config.toml
model = "sound classifier"
time_shift_ms = 50
spec_augment = false
beta2 = 0.999
lr_schedule = "cosine"
Rows from block 3, named by matrix and row number. Each number is 128 + 32 x the weight over its row's rms, rounded and kept within 0 to 255. All counts start at 0. Numbers have three digits each. After the name is the row's rms in percent of the matrix's.
# conv: pointwise conv (model.blocks.3.conv.weight, 192x192x1), inputs 128-191
conv.79 102:101114126085096128103059123099125094153132097128155104137088127132114108173129136121125154159127129096162149112108178143105155106179047093047127164114095133071119119140180124169130115001111126
conv.80 104:156063192141144092097147055119067072125168112116124094052134131096127112186190143148160151105106112114182041125127147167077116156110128099127124104126081129095144128124134157133100194088146165
conv.81 099:064185134117123135146165129113087144127122148063140151153121131117136100050117113175086128092157124120095144124140126147101129129161103065117143127038160185121113105127067129094174072104173048
conv.82 100:080131131131116119149133108133133117144131119107195111132110089124128085158108133129125148087100128164147164115134127105126186124088132073188182124122143129120090115117115129152143131060147120
conv.83 103:103077150077132113139117149138137105061131106086084137175119140135131173125141131084159091089167102173172134166086128149133156069114155150128123121152110131106113160078134103117121110159091195
conv.84 103:123108058150124099166138188130133097181039128149089116126125083076141114138056131092117123131197094131116149149128064127091160100060112128168125106138119085129118112132118110132088118093127145
conv.85 100:106092147147165162142110140057130094088109154141121121158155119094167128112152072115090153165132121122120081057078128169138153101110099139158144080156141145148126136125132128054107112137153134
conv.86 102:119080126155133113143134156075070116141095130128133092137124128054119047085167112113047129112158128107098129149151099130138113158105132129141125138098107193047093155150111134110127135149119119
conv.87 101:140152146153118078145158140118114163166115095086093082075117104128182096126167135127083100113120144157148134153128144128091150068093124149136140175127128145105127165109063111133128170101080118
conv.88 109:130131154083132117100149108125085122128135115149128017129132151091111109105144127115154146147124139137055113147127130093118085119100080132137129139130153126135121021189093148059093120049026144
conv.89 096:152122099104176110168142185140180168146136161097112121122089126165156199122083136127145056190134142088163129126129100128078128175113203102122126106117167121128130129103113101127135196137095117
conv.90 103:128113128122133084123158144092125131129159077127161071160109133083096137134131098120101116121123103122119109135108157127079118146163166116150072139130135124157032112147041120160088148155090127
conv.91 096:106136183143143132127111155084121104078115064084107173135184174064123124034131127136129147138129130135109141159114170125134207194112125121118143128108150152177180114125152110114104078125124114
conv.92 098:111161173086108052051099122069099153105136135137162087135141131120125132105115072128131154112089160167070133108098125117132108137157134128093131136095150125143155115181139139100102058072135147
conv.93 096:189127089148127107112125065135102202139142124128153146056078134117191112074147133163167117132104143140113127108157145057096115083117106132120167185125123171130111069158088126126094169099110153
conv.94 100:170127096156162138149128143167149149167062137180045097073117133176116114121106081103170124146125131130106143130131152131122141106144107115084075130124133074094177128140139126103091098084130119
conv.95 100:130121112161138097147106192101115158128115129097073041153097130153153128071101137150100127206126093099113121118157133171156105127136158047080128100152118116149079113051096127125155128133105121
conv.96 101:141131133127147077166149127186020113145096122105189072103127115065138125097121130159145134106169160141133176141131166138141160091166134201161118127108112135088124109161168149120089139034079127
conv.97 102:116105152090170084137112151236087128134154162076190130103056151128114120121149068158170141174142127130138144093129178131122147165141031142124127084155027137112130148154143159129178196096143128
conv.98 094:138181069128151239112155138128144123172154097102145110199099126115119115108130126113112079105127193125098160197115110107160102128197116073085137118096174126119165173099127169145115118070131127
conv.99 104:120156123119105095133077122140069129126129108088154061128089131109105105057128127125187113141148136131082159166127096131101069155117103127128152110145124159072121000139152120083130110081093131
conv.100 101:134131126100114088113129104072093135144145071144127130140132126127117127164131110045148124114089126113125124112052095131103103124101054124088085171157092035084123144124126124137008163115109134
conv.101 104:118097158098101107187120133058128108082077141115120093143106140167160118146134093114097127191186119139048134128148130128110126123129133106148129127141126129144093093113149133137060102098161182
conv.102 098:101131143040100159136114127116128162154135079102056144141142157157123137164149143059090092145145119115119132104156083132146127136145156124091115054156128151132162126136128124108099185164087128
conv.103 101:160110138132141129166081098105199128106127134145129116112160116130194120182152102133171145185095070136158104085127146105175168143118077137067129134137038124136125103108144132155150116120088136
conv.104 101:123143172120135085137001201045094123085171133111127156141067123137126129101194109158130110162154131119071145136137109109111141135079109130196158132129128145121157083122112109059184117138119108
conv.105 101:151129130133155108143110122093089094138120169126146125133119145169125120122092138128129128053104096126155164068125111159105144113113128127128160162104102144120115134156139123132106086070095112
conv.106 099:131209137088060183139054170129125071131144131126110095126136137128106123076152164153155080177105151122125137130079128161125139141079116123123119112123139105128130121065170135136131115188105142
conv.107 101:125149146090105126128145214195131050140131109127133110123129093162122140083126109128144121122091084117109146127077109168129125133110117088127154125123147142160136177149140122147131142128143098
conv.108 097:120091117151152121136139121064126115106130077113175094067164157100132116146207127094151129082051130131125105125120081101079154122192122180119153172075082147140100109112143128099081102115084099
conv.109 095:069154111140133149106083148121130132087173128087185130149086165173149117088111098152158128033130194129139119109150132130105188102146108127134126141099119133052109097166130133123146138131126107
conv.110 096:138100161089141135147112150106141169141132102149107128136136195141132148133140129110102105128100123128107133110095126117140178145117067091058129164181128124129123121139104083097109096059173188
conv.111 097:139182102073096146097128178118125160177145154123203117156115113211180133067060139111144118153174158143088192117105077141113150136121151011109134169133127167093097044133141115130169085126119123
conv.112 104:115030107142066127124105086156133156188129146129113075161120085129111146084124128115066086135133107139158151125156069061153138187192135148095107050127093134150129103193045093103131133185133130
conv.113 101:054127134136140146167182167124116138115128119102107087104147128114155132212174132139083136091131088121143121115037025173113140125077122138130118090118127133118160189124143061145125135128144119
conv.114 098:128141204088099097127113129152175117168131132135125120097070063065119134035164135169043147121099106103070155059105128152150116159136089149124123130120130097196123170129094120171109135157073096
conv.115 103:118111077125096135166120139158130147150129171110126124088129070082127122128174129093130116088122151102126133107080064044159130051133138081135139073089117093107125175118121143108173129151111122
conv.116 097:173120112132142082125114168146122105074071127130148086093189138140111126116126102065117116164090131126119137125124120121126063091153132113070139128134041089141173124126153131093125098113074110
conv.117 101:134132140165084091121126095138085163084116165139128072122076081069128130159121188164084124050128161120140141129121131108197127125112129114200127128127152099123098134141127061139193091115124030
conv.118 097:090142125099152127167099131162160106119066155144174127126150116109103050140082087134152132115158150135152124142047173133111163172106108102095129165081159166104064129131184169170101133105124084
conv.119 102:093144179150080131129099131147140137112114106077169214158061120141171117111179158134085098132156128168100127157111123094128137154104133118150113185138128130107133107202077131141103128163125071
conv.120 096:211137149131134129181122088139059063071101132177088188096115128171149044104128128094150098151084075128122135114106138178053105133082099132085162156104062072157137113099118092146121145061152122
conv.121 105:135137126161103119115169129120080122129121119195069094113115093129127134167128146103162116122103103129171094128161110149127128105111129180156122136123126034154125120145130145135112162129116129
conv.122 097:097122119115128139128123148124132104122149125093132155135123135123157166068089188135138092106070055047123202111124126144119154127064137082118051148139127190110100155099164144188141128132069167
conv.123 092:129089092174087123151121095094114147106130050089157154141090147146143108121174103144125111126111123122132140128138125195160127112130113129197110207143095117120179144141142078186128095108134110
conv.124 099:135160101080077128164081095097112145110127144128102141072141143106146121138126168144130138103205164172081071071102133110162181119087142152130114124109127096142103155108161120091107093135094124
conv.125 102:097131163133176130123063118129108090126108103107106140066143133147126129216156102131115129126162076087125132118121130153018131141042055159108060133141108122167106175124123130153071098153125109
conv.126 100:185070046203143091159101187148142091131123120125138143126133131176154130135115135179149149066130118136144128129176114170170142112135071138128175130133136086145131178111130183088108139119119163
conv.127 096:105103113144187177053133125129171155129178146113142137114095156129146123155147128104081130117100072125156128084162128074056105139167095051129167134097162162030106108196131204175185150140136139
conv.128 095:115128114193087174123123174140149141160156133096112122174111128170142141082130150123158094136107101116093146098145088127088117019114131130093059144085068101118102186155137104101100133087097119
conv.129 101:146144136089139175111163126124135106141170123109140123129132116152158122170128170181109143079075132099107114152081109140117079126125106052104126173038164088118107181135102158149086074090123105
conv.130 095:125075125124146142067018133119126122172140178147143101087128086154129100186083092106127106047071086122060145113161121099167112105092081180138108139111082125088055087133171128171078120045098156
conv.131 100:127137185122067117064117134046103126083132122127137086144139222108129139123122127099133168125144081084129185171128146178118129090172133110149102096139128129110121095132140150102125131076107135
conv.132 100:145193095142071099112130085029164129166189138192135073109142171161105182061103161125086145125086124061113099122152057149102071087094121143155110070106124089137089102119121140132149119151157102
conv.133 098:125072161051116081161170139110176115092136124121168112130092105132128144128100147128128089128140131075101088141189095144102131087140175127076117123050108122149120181141121130131166067123107105
conv.134 098:106152137174130061160121071138120062083108107165093087120126133149068127109079035096099124087105117128128117116066078131118094114131118151139121186120094079123174114130084119122174152128211138
conv.135 103:066129113138157168128127114114175063202142039128094109219189159105138130109101129184135106162087130126136090154127111048050111159111135084130111083120125064118196120080124131171200154179098130
conv.136 102:104120133055091112154127118057148128135142131114060195103122154113090138130173134063098160154120130108123055080110123124152111169128098140122055136126122128134108120094087117047111101156097100
conv.137 096:184131092073075203130143120136137181107128171176122148123162118123173102105103141094170078104090123122126137132135151097094106128127158160052188115094127081169068172092108103137081129081108083
conv.138 089:124123135125156161118138141160113160178146123141089128128139176122166115123147127116139140130095125129153147094147119106095016086113128132136117130129095133075105124089108145163142164139101154
conv.139 107:193125142126156119119091095113155158143155124126107160120169121125129159108129132123131079124157114137098142147108105149179098120109055114065163165139077071128130126143139136127164162108049154
conv.140 105:180070099116134110062080132088109139052138101128067173186128109128131140104120064132132150115105103070151084163086116128153108153062106171107126035157176169105134126109120127125114098123128113
conv.141 103:169143097052142120132112143144180141075165173201135103136097132124105190114066120077143008128151127108122158154128135134169138070109224126129081112115173058076103140119156189145108135134088148
conv.142 100:126069128106158094138070151063117087148183128078110127167125136097083106134145097062156107090086086100208127107122099169159079128096101101116085115107111173150060117090131169111158104085062119
conv.143 108:107128067129104093136052125100151141127181130170129126179127165141147114136097110101124138127119181139120145086155152073112078091156197132105125105136132143071106096102065125115119161121079108
conv.144 097:055130198129146061146119077082138142131191115159131068139137154074110146128105129138125146119149135122128147133129069131088099103123143093133125107070126151117157111153136126132120072115123114
conv.145 102:128124047111119188162151117160152169122147142094114126116121183124081144167129204127139119185180191118121119122127103125125156059123181125150107107044170096077159136087132127131086186154042136
conv.146 092:132137075127165188066151126154131109142152073090148103082150126129111123092077139104149098118136177158121126140129122113129082165100146147132118129130086112114137054104050071144139146133132144
conv.147 095:121135147126138186084136174148140130092127124051179126136126097115125095170117130171111174127114101061115117118135116083122030127105105128105116136123140141125093132107129122115126133094123142
conv.148 102:130133182089105090165139132130136117157139105055079135130097143081112105142104111136094056138120104135080119136128132103102102108093074128147087121155107122080120137125119140149128141097070210
conv.149 096:067192094097081123101164084124093130140133124126188121124168131141058141127120094105074126129169165061099053054124086182155101128099131143152123138034125140131096142079141170170118112109103147
conv.150 100:044124142122127068081104093095126185190121113133166073177129125083143126064116123187092139124115164122144119090128154151183125078130117082137147140152125057098120089101106134125169089158135113
conv.151 104:120159125120140076154055090138142077111140070108144095143105113096082116126123086141118125094129125121148142131145143130000143172125115134161108091094089170139102123058154126137109137140156096
conv.152 100:122093102121115119123101161122111128128173161129135111047159197145129096132121087134139124076087057109136131064147100102152105097064077126155109093099111144124088167156134134170106122108123101
conv.153 096:161113106082173124141100140101183125129128105116136164123128130152138162137150116078180083161116157128094127136068060128152178188124114131098150086153118090099149090092144131140086196121153187
conv.154 098:189129060086171159208098158091157094164149135144114178116124111059134138104108132111145077131094119164114092105127143128164133130043169134134108115117115125099101095059195166135130178152146099
conv.155 099:139142142091135128130127096117077120110130094139089110137127112110135129101135152116129118158146085129108157129066093088089114094126164060087099172151090104174133173190086113090137081042197144
conv.156 100:125108128088135101144139133157136124130086166087138136120131121124063114150114079154155128101165099072133125084135157127169087089081129143130107119118150159134082092058135141171115106154092131
conv.157 097:098150113115066079114156113133114148112069128120098103105144144124194149131071129143051091129143088176114123079047126078101111134128157045136120179161075102138199123129125104177144114129191153
conv.158 105:163203195128122092151126111150123102116133094088057072126154127115078081119143125186193124136135128099128110128166160119122132126079117060128031099115067137079137165141126097083120128127091160
conv.159 105:133147147140142116123157060123152140129158113137122152115078147102103068122122143108132112096108153149116133168104119126074079098124128095117182119120185183133169132130062102124079160161125061
conv.160 102:157128115134133085131157118127157092205139124103134075094095159088086134078109194105127122123125074087130146180152099136143093098102139138156096089070128087176138153133123131127128146111091162
conv.161 102:063145107126004128105141131109100130150085089087076156098116108142098117122130123118120144127143096139063172131088122153085120146134098144128037170125134096166127126184090074127098128098186130
conv.162 092:158153130158108161118160129136121092075106127095077127098133123188135115132097122074175129151151047145118122098118078143106114146168139164173090124122177185106145125106132134117097116142139089
conv.163 095:090122148128127117092125139100136142158123127131091137128131155136127152132129121130097122219077069104132153136130124134113190115136127131134064143147130004132134084174127125131071140137120173
conv.164 105:213159132102177120137175136128124160189143128077128129101088121197071153136128202101129136138106191103145119118069129171129143175123129103104122105138140112094129118104039187129137193152130089
conv.165 103:087129152172147082175097135065149103120133115134077088184141098137129144109137041095095122156155075134167090127086147149126173110129180074140128108123092134126087125088135102142027072078110192
conv.166 107:131131113127093167147131129159133100152144101137122148132133168161118127124100120114180126126139100133135090128122094184152123101129101171116099120122112032137116136080116128125069165103172101
conv.167 100:178066073159158037122122130127096172140124147135098065084116117142133143088201119084169148116041158142090079140117069048140104158147101155167101096121045126137118116113067144124128128103123110
conv.168 096:113142153155135086149088107118200126065157127081105126125126100071154141166129132131152128139139122133131204149148122092139123141111128169127081145148117159121106132146181128097106171128115119
conv.169 102:130181110184120106116179124165140128100145128123140060136168089100141121140124135049149131128132095150124103123136075119103130091129101126182116105170126130136114124104136132090132130168175153
conv.170 104:166072176156107124082097128137132154101085135138126128082053122162037128127056123128151112145158128108133128113064047179147124100128177130125072127123089130116120128127129146203107099065106117
conv.171 099:147115191135137066168125159142122069130129075106077080133175133180119143127173139101100080128154107059126139133105144105107144057128093129097098126119117169129147145096126111108121175090141106
conv.172 107:040150183109123127066104131128136135115142130126140130118057194115148122112142121080124075126137102144109138061124107110132173123119181133052061146184136092124173085130097157096119141089127171