From a checkpoint of a small sound classifier.
Model: 0.937M parameters, log mel input, arch tdnn, norm batchnorm, activation relu, depths [12], widths [192].
Training: adamw at rate 0.0024, 15200 steps, batches of 256, held-out accuracy 71%.
Rows from block 8, named by matrix and row number. Each number is 500 + 40 x the weight over its row's rms, rounded and kept within 0 to 999. All counts start at 0. Numbers have three digits each. After the name is the row's rms in percent of the matrix's.
# conv: width-3 conv, dilation 2 (model.blocks.8.conv.weight, 192x192x3), inputs 0-19, a 3 kernel for each
conv.65 108:534567530450500497522418398411504510497500500527510533517500492604560558600526456466517525542563521502500494462510507481502522569510507590545511361466526498500544531503505558516518
conv.66 082:500531553401520548472503475368500513459473537497501549515509484589506538597510462499502503472530504503499486426498522419498502595502507550569508414468484529501524487474448566514540
conv.67 096:465524590422508585500507466394527615493463481558500509491412405511526495477491499583559585500500501353458404416495573493472496500490461472501546466502560413459425551425459523508509
conv.68 113:500493500558505570467509522556498517488544507476496489478545516444494488447483494545536478499498402498535655478460470629528602500493494491493462541536500501530510502504519488500524
conv.69 098:496484456526511434501501502532500493511500506516521482549567551479500499422451416413454481576541548522509536500517453500500510379431426588530511492524490504500491557518525478399443
conv.70 087:454515482509481492442459516363418419494509551481478465477496461466484502495434508501513546422523506457521462461498454502484514491492578474575513513499368519591502550438488479503472
conv.71 090:501507467510499424479466490427462416559543601515499420458496462499500459511460476571525517499495438542509481503505471482471514533507535431492465560558501514530478587553569467510500
conv.72 086:513522546486487515469476464483501509507485494446501484501515500495503575499466481437558512487503488510419535518512595704557573489531535458426495502508506583515539647471456501498454
conv.73 104:513539499493502463529512523543540499493528503526535465501491543527522530491481525475500500549497407441494482465498494476488482478502498592487400537417429573468416503522486502471516
conv.74 098:525519501461527520487503497524483465507500516508499485552508458538499488538509488518533539453580492495501475480502499408500494503461485541567552456521515510479477502545448500499498
conv.75 099:503509582500499546400482471597538562417487539557516576508504418496519455515503561549567506537498489480491484399489566499493478501501498480503504378478499507504464542488468557559535
conv.76 103:513500515505474452539504474561541561491504458502500463505502448532477490519501501475595584578546539499580479460494514478495504428511483499513407551462512474478492477502532497493463
conv.77 099:460453493509479541511502506444495533505498462460513505451475473442503500469498515538485465511552505440484497448506497488510519423457468478540555492464509439512493423501493385504577
conv.78 097:559483514494454555471561520621502527463524497515491533440484454467483420500523569442500412493468501527513561500496515584500507446488422378500551513441441440512506541495504533499502
conv.79 102:546486491504497477473443488616548500511500500479524514526472468463541550512537476481500513449477501586471473514496520520519502459471510485505594467429496493441421487529505481491509
conv.80 098:534548506517496478510513572518506486495474444557500500498528495535506502499493482512534592593510552427413364508482445387492487483481498601496501500488508487487469455501493473471435
conv.81 106:540527449496501426513483544488473377503490346507539458502482552499502536425434434483488439422510497523511540496510352532500441503500501350474499499514535465472522615530508533469439
conv.82 096:463481501507479493476497510491457549450500497501502575465522528462556498495472513519571576427402432551507410492518558536457502506609531495490498495484417501513484528504493474491631
conv.83 096:534471485386501592428502449555511507495479519495549558539476429501504446345442530512503426501499564500478442442479498510494481452385383411525583477476502510486455607551509478508519
conv.84 093:557532552498453457509495569532498502501519510510470423472494502498542535533492494482515586565529463499493475477500501540439380488504545515537513489500536483503545570558516501484466
conv.85 108:453466459494516542477549569453530484475496427451424501455458470478491474482474468421456487517508505427469401501498416528507490476503539549463428413492485484508504345362460530499480
conv.86 082:513498506532513488486487503517524438541499496492508511523483487583494500667588512497506509484535558506523498516517396509517446551496498503511572444501451491418499431510541500499534
conv.87 086:504513490446465483440490506448458500492502486512520462501566548472524537423424480497489487503514457505446610486472486504452496519464463500504463553532475472550504552499404500460494
conv.88 104:497498499503494490506491511498493476476481448505501514432474470502539499539497397504520550516508504472500409497489492419492412499502549498505535399511534459493491371506486457502500
conv.89 102:510499500546489455524466502575566535448484436494491443504418478533501552487482499523536559473509555495511403485466501500491441501527515467524468547505544528472494458486466518503473
conv.90 111:512521520479508500493522507479489519414486501501511566498507498483527514683504493488510450525526495480496574484501487493478455532502475447524501500460472473496512461478492555523586
conv.91 107:509483530484466483474488492501501486550457500485500589535503578494499502530502501486515493394451503498499502585442561456455507512540506427456490489495452543410553424501496507518500
conv.92 101:499479469450486500513499489475456540452436522507514494516539507461505498548527489473464386464469472504481504507490538441465475579544493518517475506449500479471500476495448502500537
conv.93 095:527515519446500503435486477490502503510554534443503531529528501493495511530511469473507465479490471524499572472490430535522525520497487491495460493503500618539562482517534553517562
conv.94 085:500472501474488484484512494441428410495496443497478468555591509521548579379412423452493417505534461556571638490441453511494497507496466432504456522522520524526509592508556492481511
conv.95 105:508497524503509498416485497492505552422500507497494523497541537481483497500515473498520504450462373523475575345427477573519503541495501536512443443493474525500516450492542504532526
conv.96 109:511466480519477480425476474517479473529456430549500472484528526496528570441483462460470468488556590545491564547471437524442428477504485463509489514538513482495533561566528469470493
conv.97 091:607550535499520502482451510496461479579467367541540529540486483563481484482512417486466485465570599478484493636532436501493455501466460530552574522582516502462499504482436528507454
conv.98 099:494513528462513527478406491501516448533499485501506526501482495492501531523500484497472474405483564535555534550525489438498483498501489480508530516509507489466512513475488502501510
conv.99 098:540499535385406492504519500426427502460487499496482499547516471597513591500510446479503536538524499520501500486501500500478471534509501496486448490497502541484508535500472552508536
conv.100 113:488517533521558504505547479353447502432514500444502500516497535503498506497481500492488410462429488508499531492498512465463498487507455507498462510482514564512578451413438468494505
conv.101 094:486489594376470542529414489521485534465455467477498584517468423511518510526544551399444459546491489520485519406426499510480519474499447413506529404463529506501510565500500586576552
conv.102 108:512535533499538511474469522484480476530491483470563645501492488529486483498487492473454466500464528470469507586583503524503411443501477423550671501520487492494521522483490504529504
conv.103 105:507500443497500460440516503497431380572553511495499464467499494488512512435444394492507504466509385576639682505440392559504505505511503463491473525504503494485537553574578496471480
conv.104 101:523534510489505459524500487462480426493515422518517502520480528510468532438514545514461458494500464500486502472480475508500472547493527361448468500535511501513519533468485544502439
conv.105 100:456502500453523543528486498451440487493532460407501501545525519536470435526546541431459396482495484548522524440481511493499505499499421398483508544489482533505500502463441586516448
conv.106 101:486482487528508449488492517508497496477500509506527565425452501436499500480422457486544585425474449435469498507535529561511502466580604382500515493470459479549535485507502405466513
conv.107 110:504498499545466410482464417506519530496488499506494422449420519518501545542500530559514577483485532495525447565481535512479496511501480510519537601537529609510518441495498496473498
conv.108 109:550467502474469518467516516503443486361483500491521524426510504433485514453467460488521484529490466491492629510458513569457490506527486447476494521494449517506512500495467503493516
conv.109 107:500541540528518510534491519440513505511511484496540511514504478495417497369329425499497501473509546636504517485554457467493522387462487512526494528500490506463525519486526498408447
conv.110 097:497497479500476403553497518561507526475502435466430426464491428514534499526550508522516538546497497440479481428472472446467457499480483509478455488499524470495459418492473507557520
conv.111 100:599525502503497407500462486521505500496534541501496465390469545457462548369418423519501501466456407499504519555514504510500483503525547478506442613555518497510559461536547457404384
conv.112 112:465459493501502564500500482500499495442462520515507509501499433483521485475563573504484500642556559399480487458393496529500491441501502496491500435454503498480467567508484510513501
conv.113 089:490492496487448486431518514458497511486474507569486406477508568470500510514504475484496521572508443494515541518499470534452448501477508500501425477499485491494490536494420535482486
conv.114 104:512438503506486498548521501497412529520502515454536547518490606507514498494434500479500436469489496508493423510466497454478506482485429453498550509479494483508484496511491443511587
conv.115 097:505483497495500486554522390482500529489442470466455520609501421498506486558453535499499483458493556534519445464454488547500511457470495463494510479469467471531446477473481538515542
conv.116 101:522503434560502517445504519547509447455452481544489500488501471503512537551516555501496549712511494500473498489503381472517473445502524544499512508497438402481502504491455493489515
conv.117 108:500504498525512579453487522540528497501494502555552571486492455496538479497498526513500545647466524476491467452501496536509457449487494506501597390449478487478420565579476467499494
conv.118 083:477501492538395444425501497519500542544513499498439538499541519448537501499482501474512506582526423461519563588519503501424451479516486500520446467560427539511348523396520500484480
conv.119 097:409485549436502554491499465447478579503503513500435440463506533442545573490483455567522524499526569517534563506501535418469468504492462480509512500507570483516514504526508489489493
conv.120 113:498468536384538537493459493530496511491488503561494498549495467536500500519555508518475453453511507472504530554494530484488524538540464518510500385516570454489530539501510606506532
conv.121 095:485455413523510502478498515501494514511503503488458455327453469425455485481508501501545545471534478433496513538474515563518516555558606494477441470449363467454489489527432437453433
conv.122 098:500522519484481437503502484502523559496498566528510433453491399493504525473425500503595640436450476446413436503547574580499530502554547423532508489501487511505499549477430467511493
conv.123 109:579500574377501506501500507500464506481500493532489529477493475500433562543513487496533562513474507406497619596537497475430420522501479442498569496511568506523484509469492499488551
conv.124 101:548530523540524452500508507555500512497564586504475447456477500477453416520527506577561534512526497477501544595563547504500500552522494519513510558501510499487494413460462494456433
conv.125 101:490487513396517505473484497496485498550500507435496446509495530494485517527498498439516532461500507490561506491499468356493468530529496426497493456505521526484513444500528499486445
conv.126 102:534497523566499511473494524563516503487499491501564659443500466500545460494505498501553495589500488496489555507443403533480496469522495509574589496501473524522479498527471501577521
conv.127 099:490497492509483420533545499456478429493501496502510457438502533448498521500410386494507501332425426528529562424388473531496456556513524419463503504508581487515585499566537492451479
conv.128 098:513487461476479315506498446487499421497496530522531455455491442488502534510477500504539557454510441510483511485504556627496515503530532377501512502498469506506514614532509471471495
conv.129 107:513516546559510637481521509595547575462486522584532544499498464479498438494492567540501456601483525500476499424501553553499495439479456508501513412519500396439423573540460499501500
conv.130 099:538537517536529446504501525531504490520531474500486497455471530492486540573527370489512509505558500488496531592504462529507456491517484490504509430469526497485525500490504500479467
conv.131 113:494517501553524508500548519418496462452502478480496531501502474452501461519542517492496452514498541490499501496497472490448432409496503523489525504479484497475466507483442487500554
conv.132 102:461494499456463400429510490501503485528517501469499525500514517434517500498463475491500501519495501503499458509478477516500498462499474592493595498437381522485408534505513458431510
conv.133 110:514513551517458440414462471515529500499505511509498509503486450512498498556528485461567561547534495494500484463512502480458504466498500475543503505502510554550505505415528571500481
conv.134 095:508514538510487500485468489454495454495507478479489498499503507545513579500500466500546499498525500542502513478480459499488476544512503489501502530567576549519559452495520499455493
conv.135 089:449515568378502545498504490499523576487458502490577525517400394461459488453436500498498502420499526484427444495537536529501443459499478390507552448504489476437405538513472540486502
conv.136 092:506490485490402483429481475583567538489491486494507587484506508437462487453412513485531553486449504531521458497495510540447478472498493497503570464526372494478440486499532487482517
conv.137 106:482494484507575539537500469453469468505498495473492539497487567507496515528536513465441458440521504498515501452453465409475483441446448520519560508460522498541513398447495474433537
conv.138 109:472488530516511539561495461362443539450496523482505524532535496495475494458486501513492445443463484483494528498520541428476515504512491488490457597535526508515500400383467420470489
conv.139 077:577500491492493494456502512498428387448500493500503499569596549521520547483457466288429344505505470488495606549498470505426499455450381497499500514500458539530570529501481497485528
conv.140 111:443482479487496506504493480373459481480492499427468460370496462419483486468480478533505532436524532430521560473474496497516502589538513384465499489380474494527476421518503504490476
conv.141 093:550540523498492486503470497415449423509519488493540554498526504606567594567489421495495491413511518538478507496489434482488473513494480508609620523498454525518537479511496514500522
conv.142 079:588496493497527500515500502531489438458534559517480432505458488572502464490501517493520534483444497496418538491495486477482506507515500455478495559499507526516561569500498532515439
conv.143 100:501494503522516514502480535499515524511507500504484473508498503544556500460540548500491415536515471553534500463413509532436488482522489501499472527458500461427470523497502526556496
conv.144 105:539592587525508498464467493571569638478497485520512478412368474517504488558507477591579541474500502398494456584574592484500508497505449500535560524519522377492461436492482499504462
conv.145 106:485494413509517444447502559504573477460506524500500543505540561466488504508447471489520592496466516489493462500487481578433418435495571501503452425471410553481435511555559531433482
conv.146 126:484498500536507523489467500442503512481491450495502503431462430534537499515492437493500509499512540499499495432497506403523437493492500477534539412499537463478490486499475463501491
conv.147 117:473454463516500562500519521513500491502474500494491502508505488497514419541560577485496473555568529397426436479464507519499492475513540468490518293344437512466506521469396519506500
conv.148 092:452486505456473458493499503491494519488507511444421410451414499488475512488452506544527583432494521443484474514550559427501427518516525442494443516546560490470491423487518487453396
conv.149 100:451466508325439551539490487549508499471432509436493535539500491474507480471503552504495475543505462485494497491446501499499486528546429348494500495448492521474547531502480495523554
conv.150 101:467478520500527507466463438504497513500500510462501390414507536462488544499516519540501504434517575489494498516497534425477417506490486416484439570511539494461498509522537450421412
conv.151 118:476476477511507496508569535488473488454453521473492467456511517398500549485495501448507523485505500490501514572493470599494493459522519482487511528508500536536510514462412428502491
conv.152 099:558508522449489483467502416503497479507511518510504505499500444526513560490481462463530533467474416533465501495517572549500505533556526473463476497499517599537523600514498498500498
conv.153 105:499515511509510480474500501467493502437474501447514620496496545493502505649503470466527512498507495502494455495502415520500502534560536488507503465491416495498520425491500528518592
conv.154 091:540547555423504505460458424489501502417491500491505557499501499514505525548525455462500484432488429589500500457471514519501524537501474480506502501504540558542616539526497589542589
conv.155 104:489419455488506497467508559470423419404503462454490480472498516501520493508498475427554490589541437498506551445469419620501509374474476487499476465501501510502458494499491512488493
conv.156 110:448471492529508531475519490487453443564510478424488496415460468459508518476464487508551531452507536468509500485443386496523514497526528497502456421444400511515504443455518500504511
conv.157 112:511500467503424522450482504482503507511494484530480499550545533545481420543573574434465535471513550490383456526442485502550523435493562462444466400396448494512454607571494494500477
conv.158 099:619517490546496520430498521682492449446517482495504538459477491445501508451483572475500543489495556475447478512533506519529462500523519394479537487499410470448368540583478440497536
conv.159 107:578559513453530504482462408520515532405564526517488493502478467494495494492496513507513504419461466505496553475528544458473505538561503508506465510515520498495498496520495541498496
conv.160 092:515507485547460501484481571509440502499508405535460350484503552486513508498549531497495540493513527546486512462427417520500468501483503456521439461468497498475493579532486520512502
conv.161 092:503503541467530593450497466531514607405503520499492489503502492454499487495531589542518447477477487484506469430502625498482499555539439469507507397501502451486502547493385557517519
conv.162 094:495507518376460540434476506565583608486432483498504600495499443406448411506454593501503508499433500537502492453501538544496492495529494425478516359484447478497445541518499499502570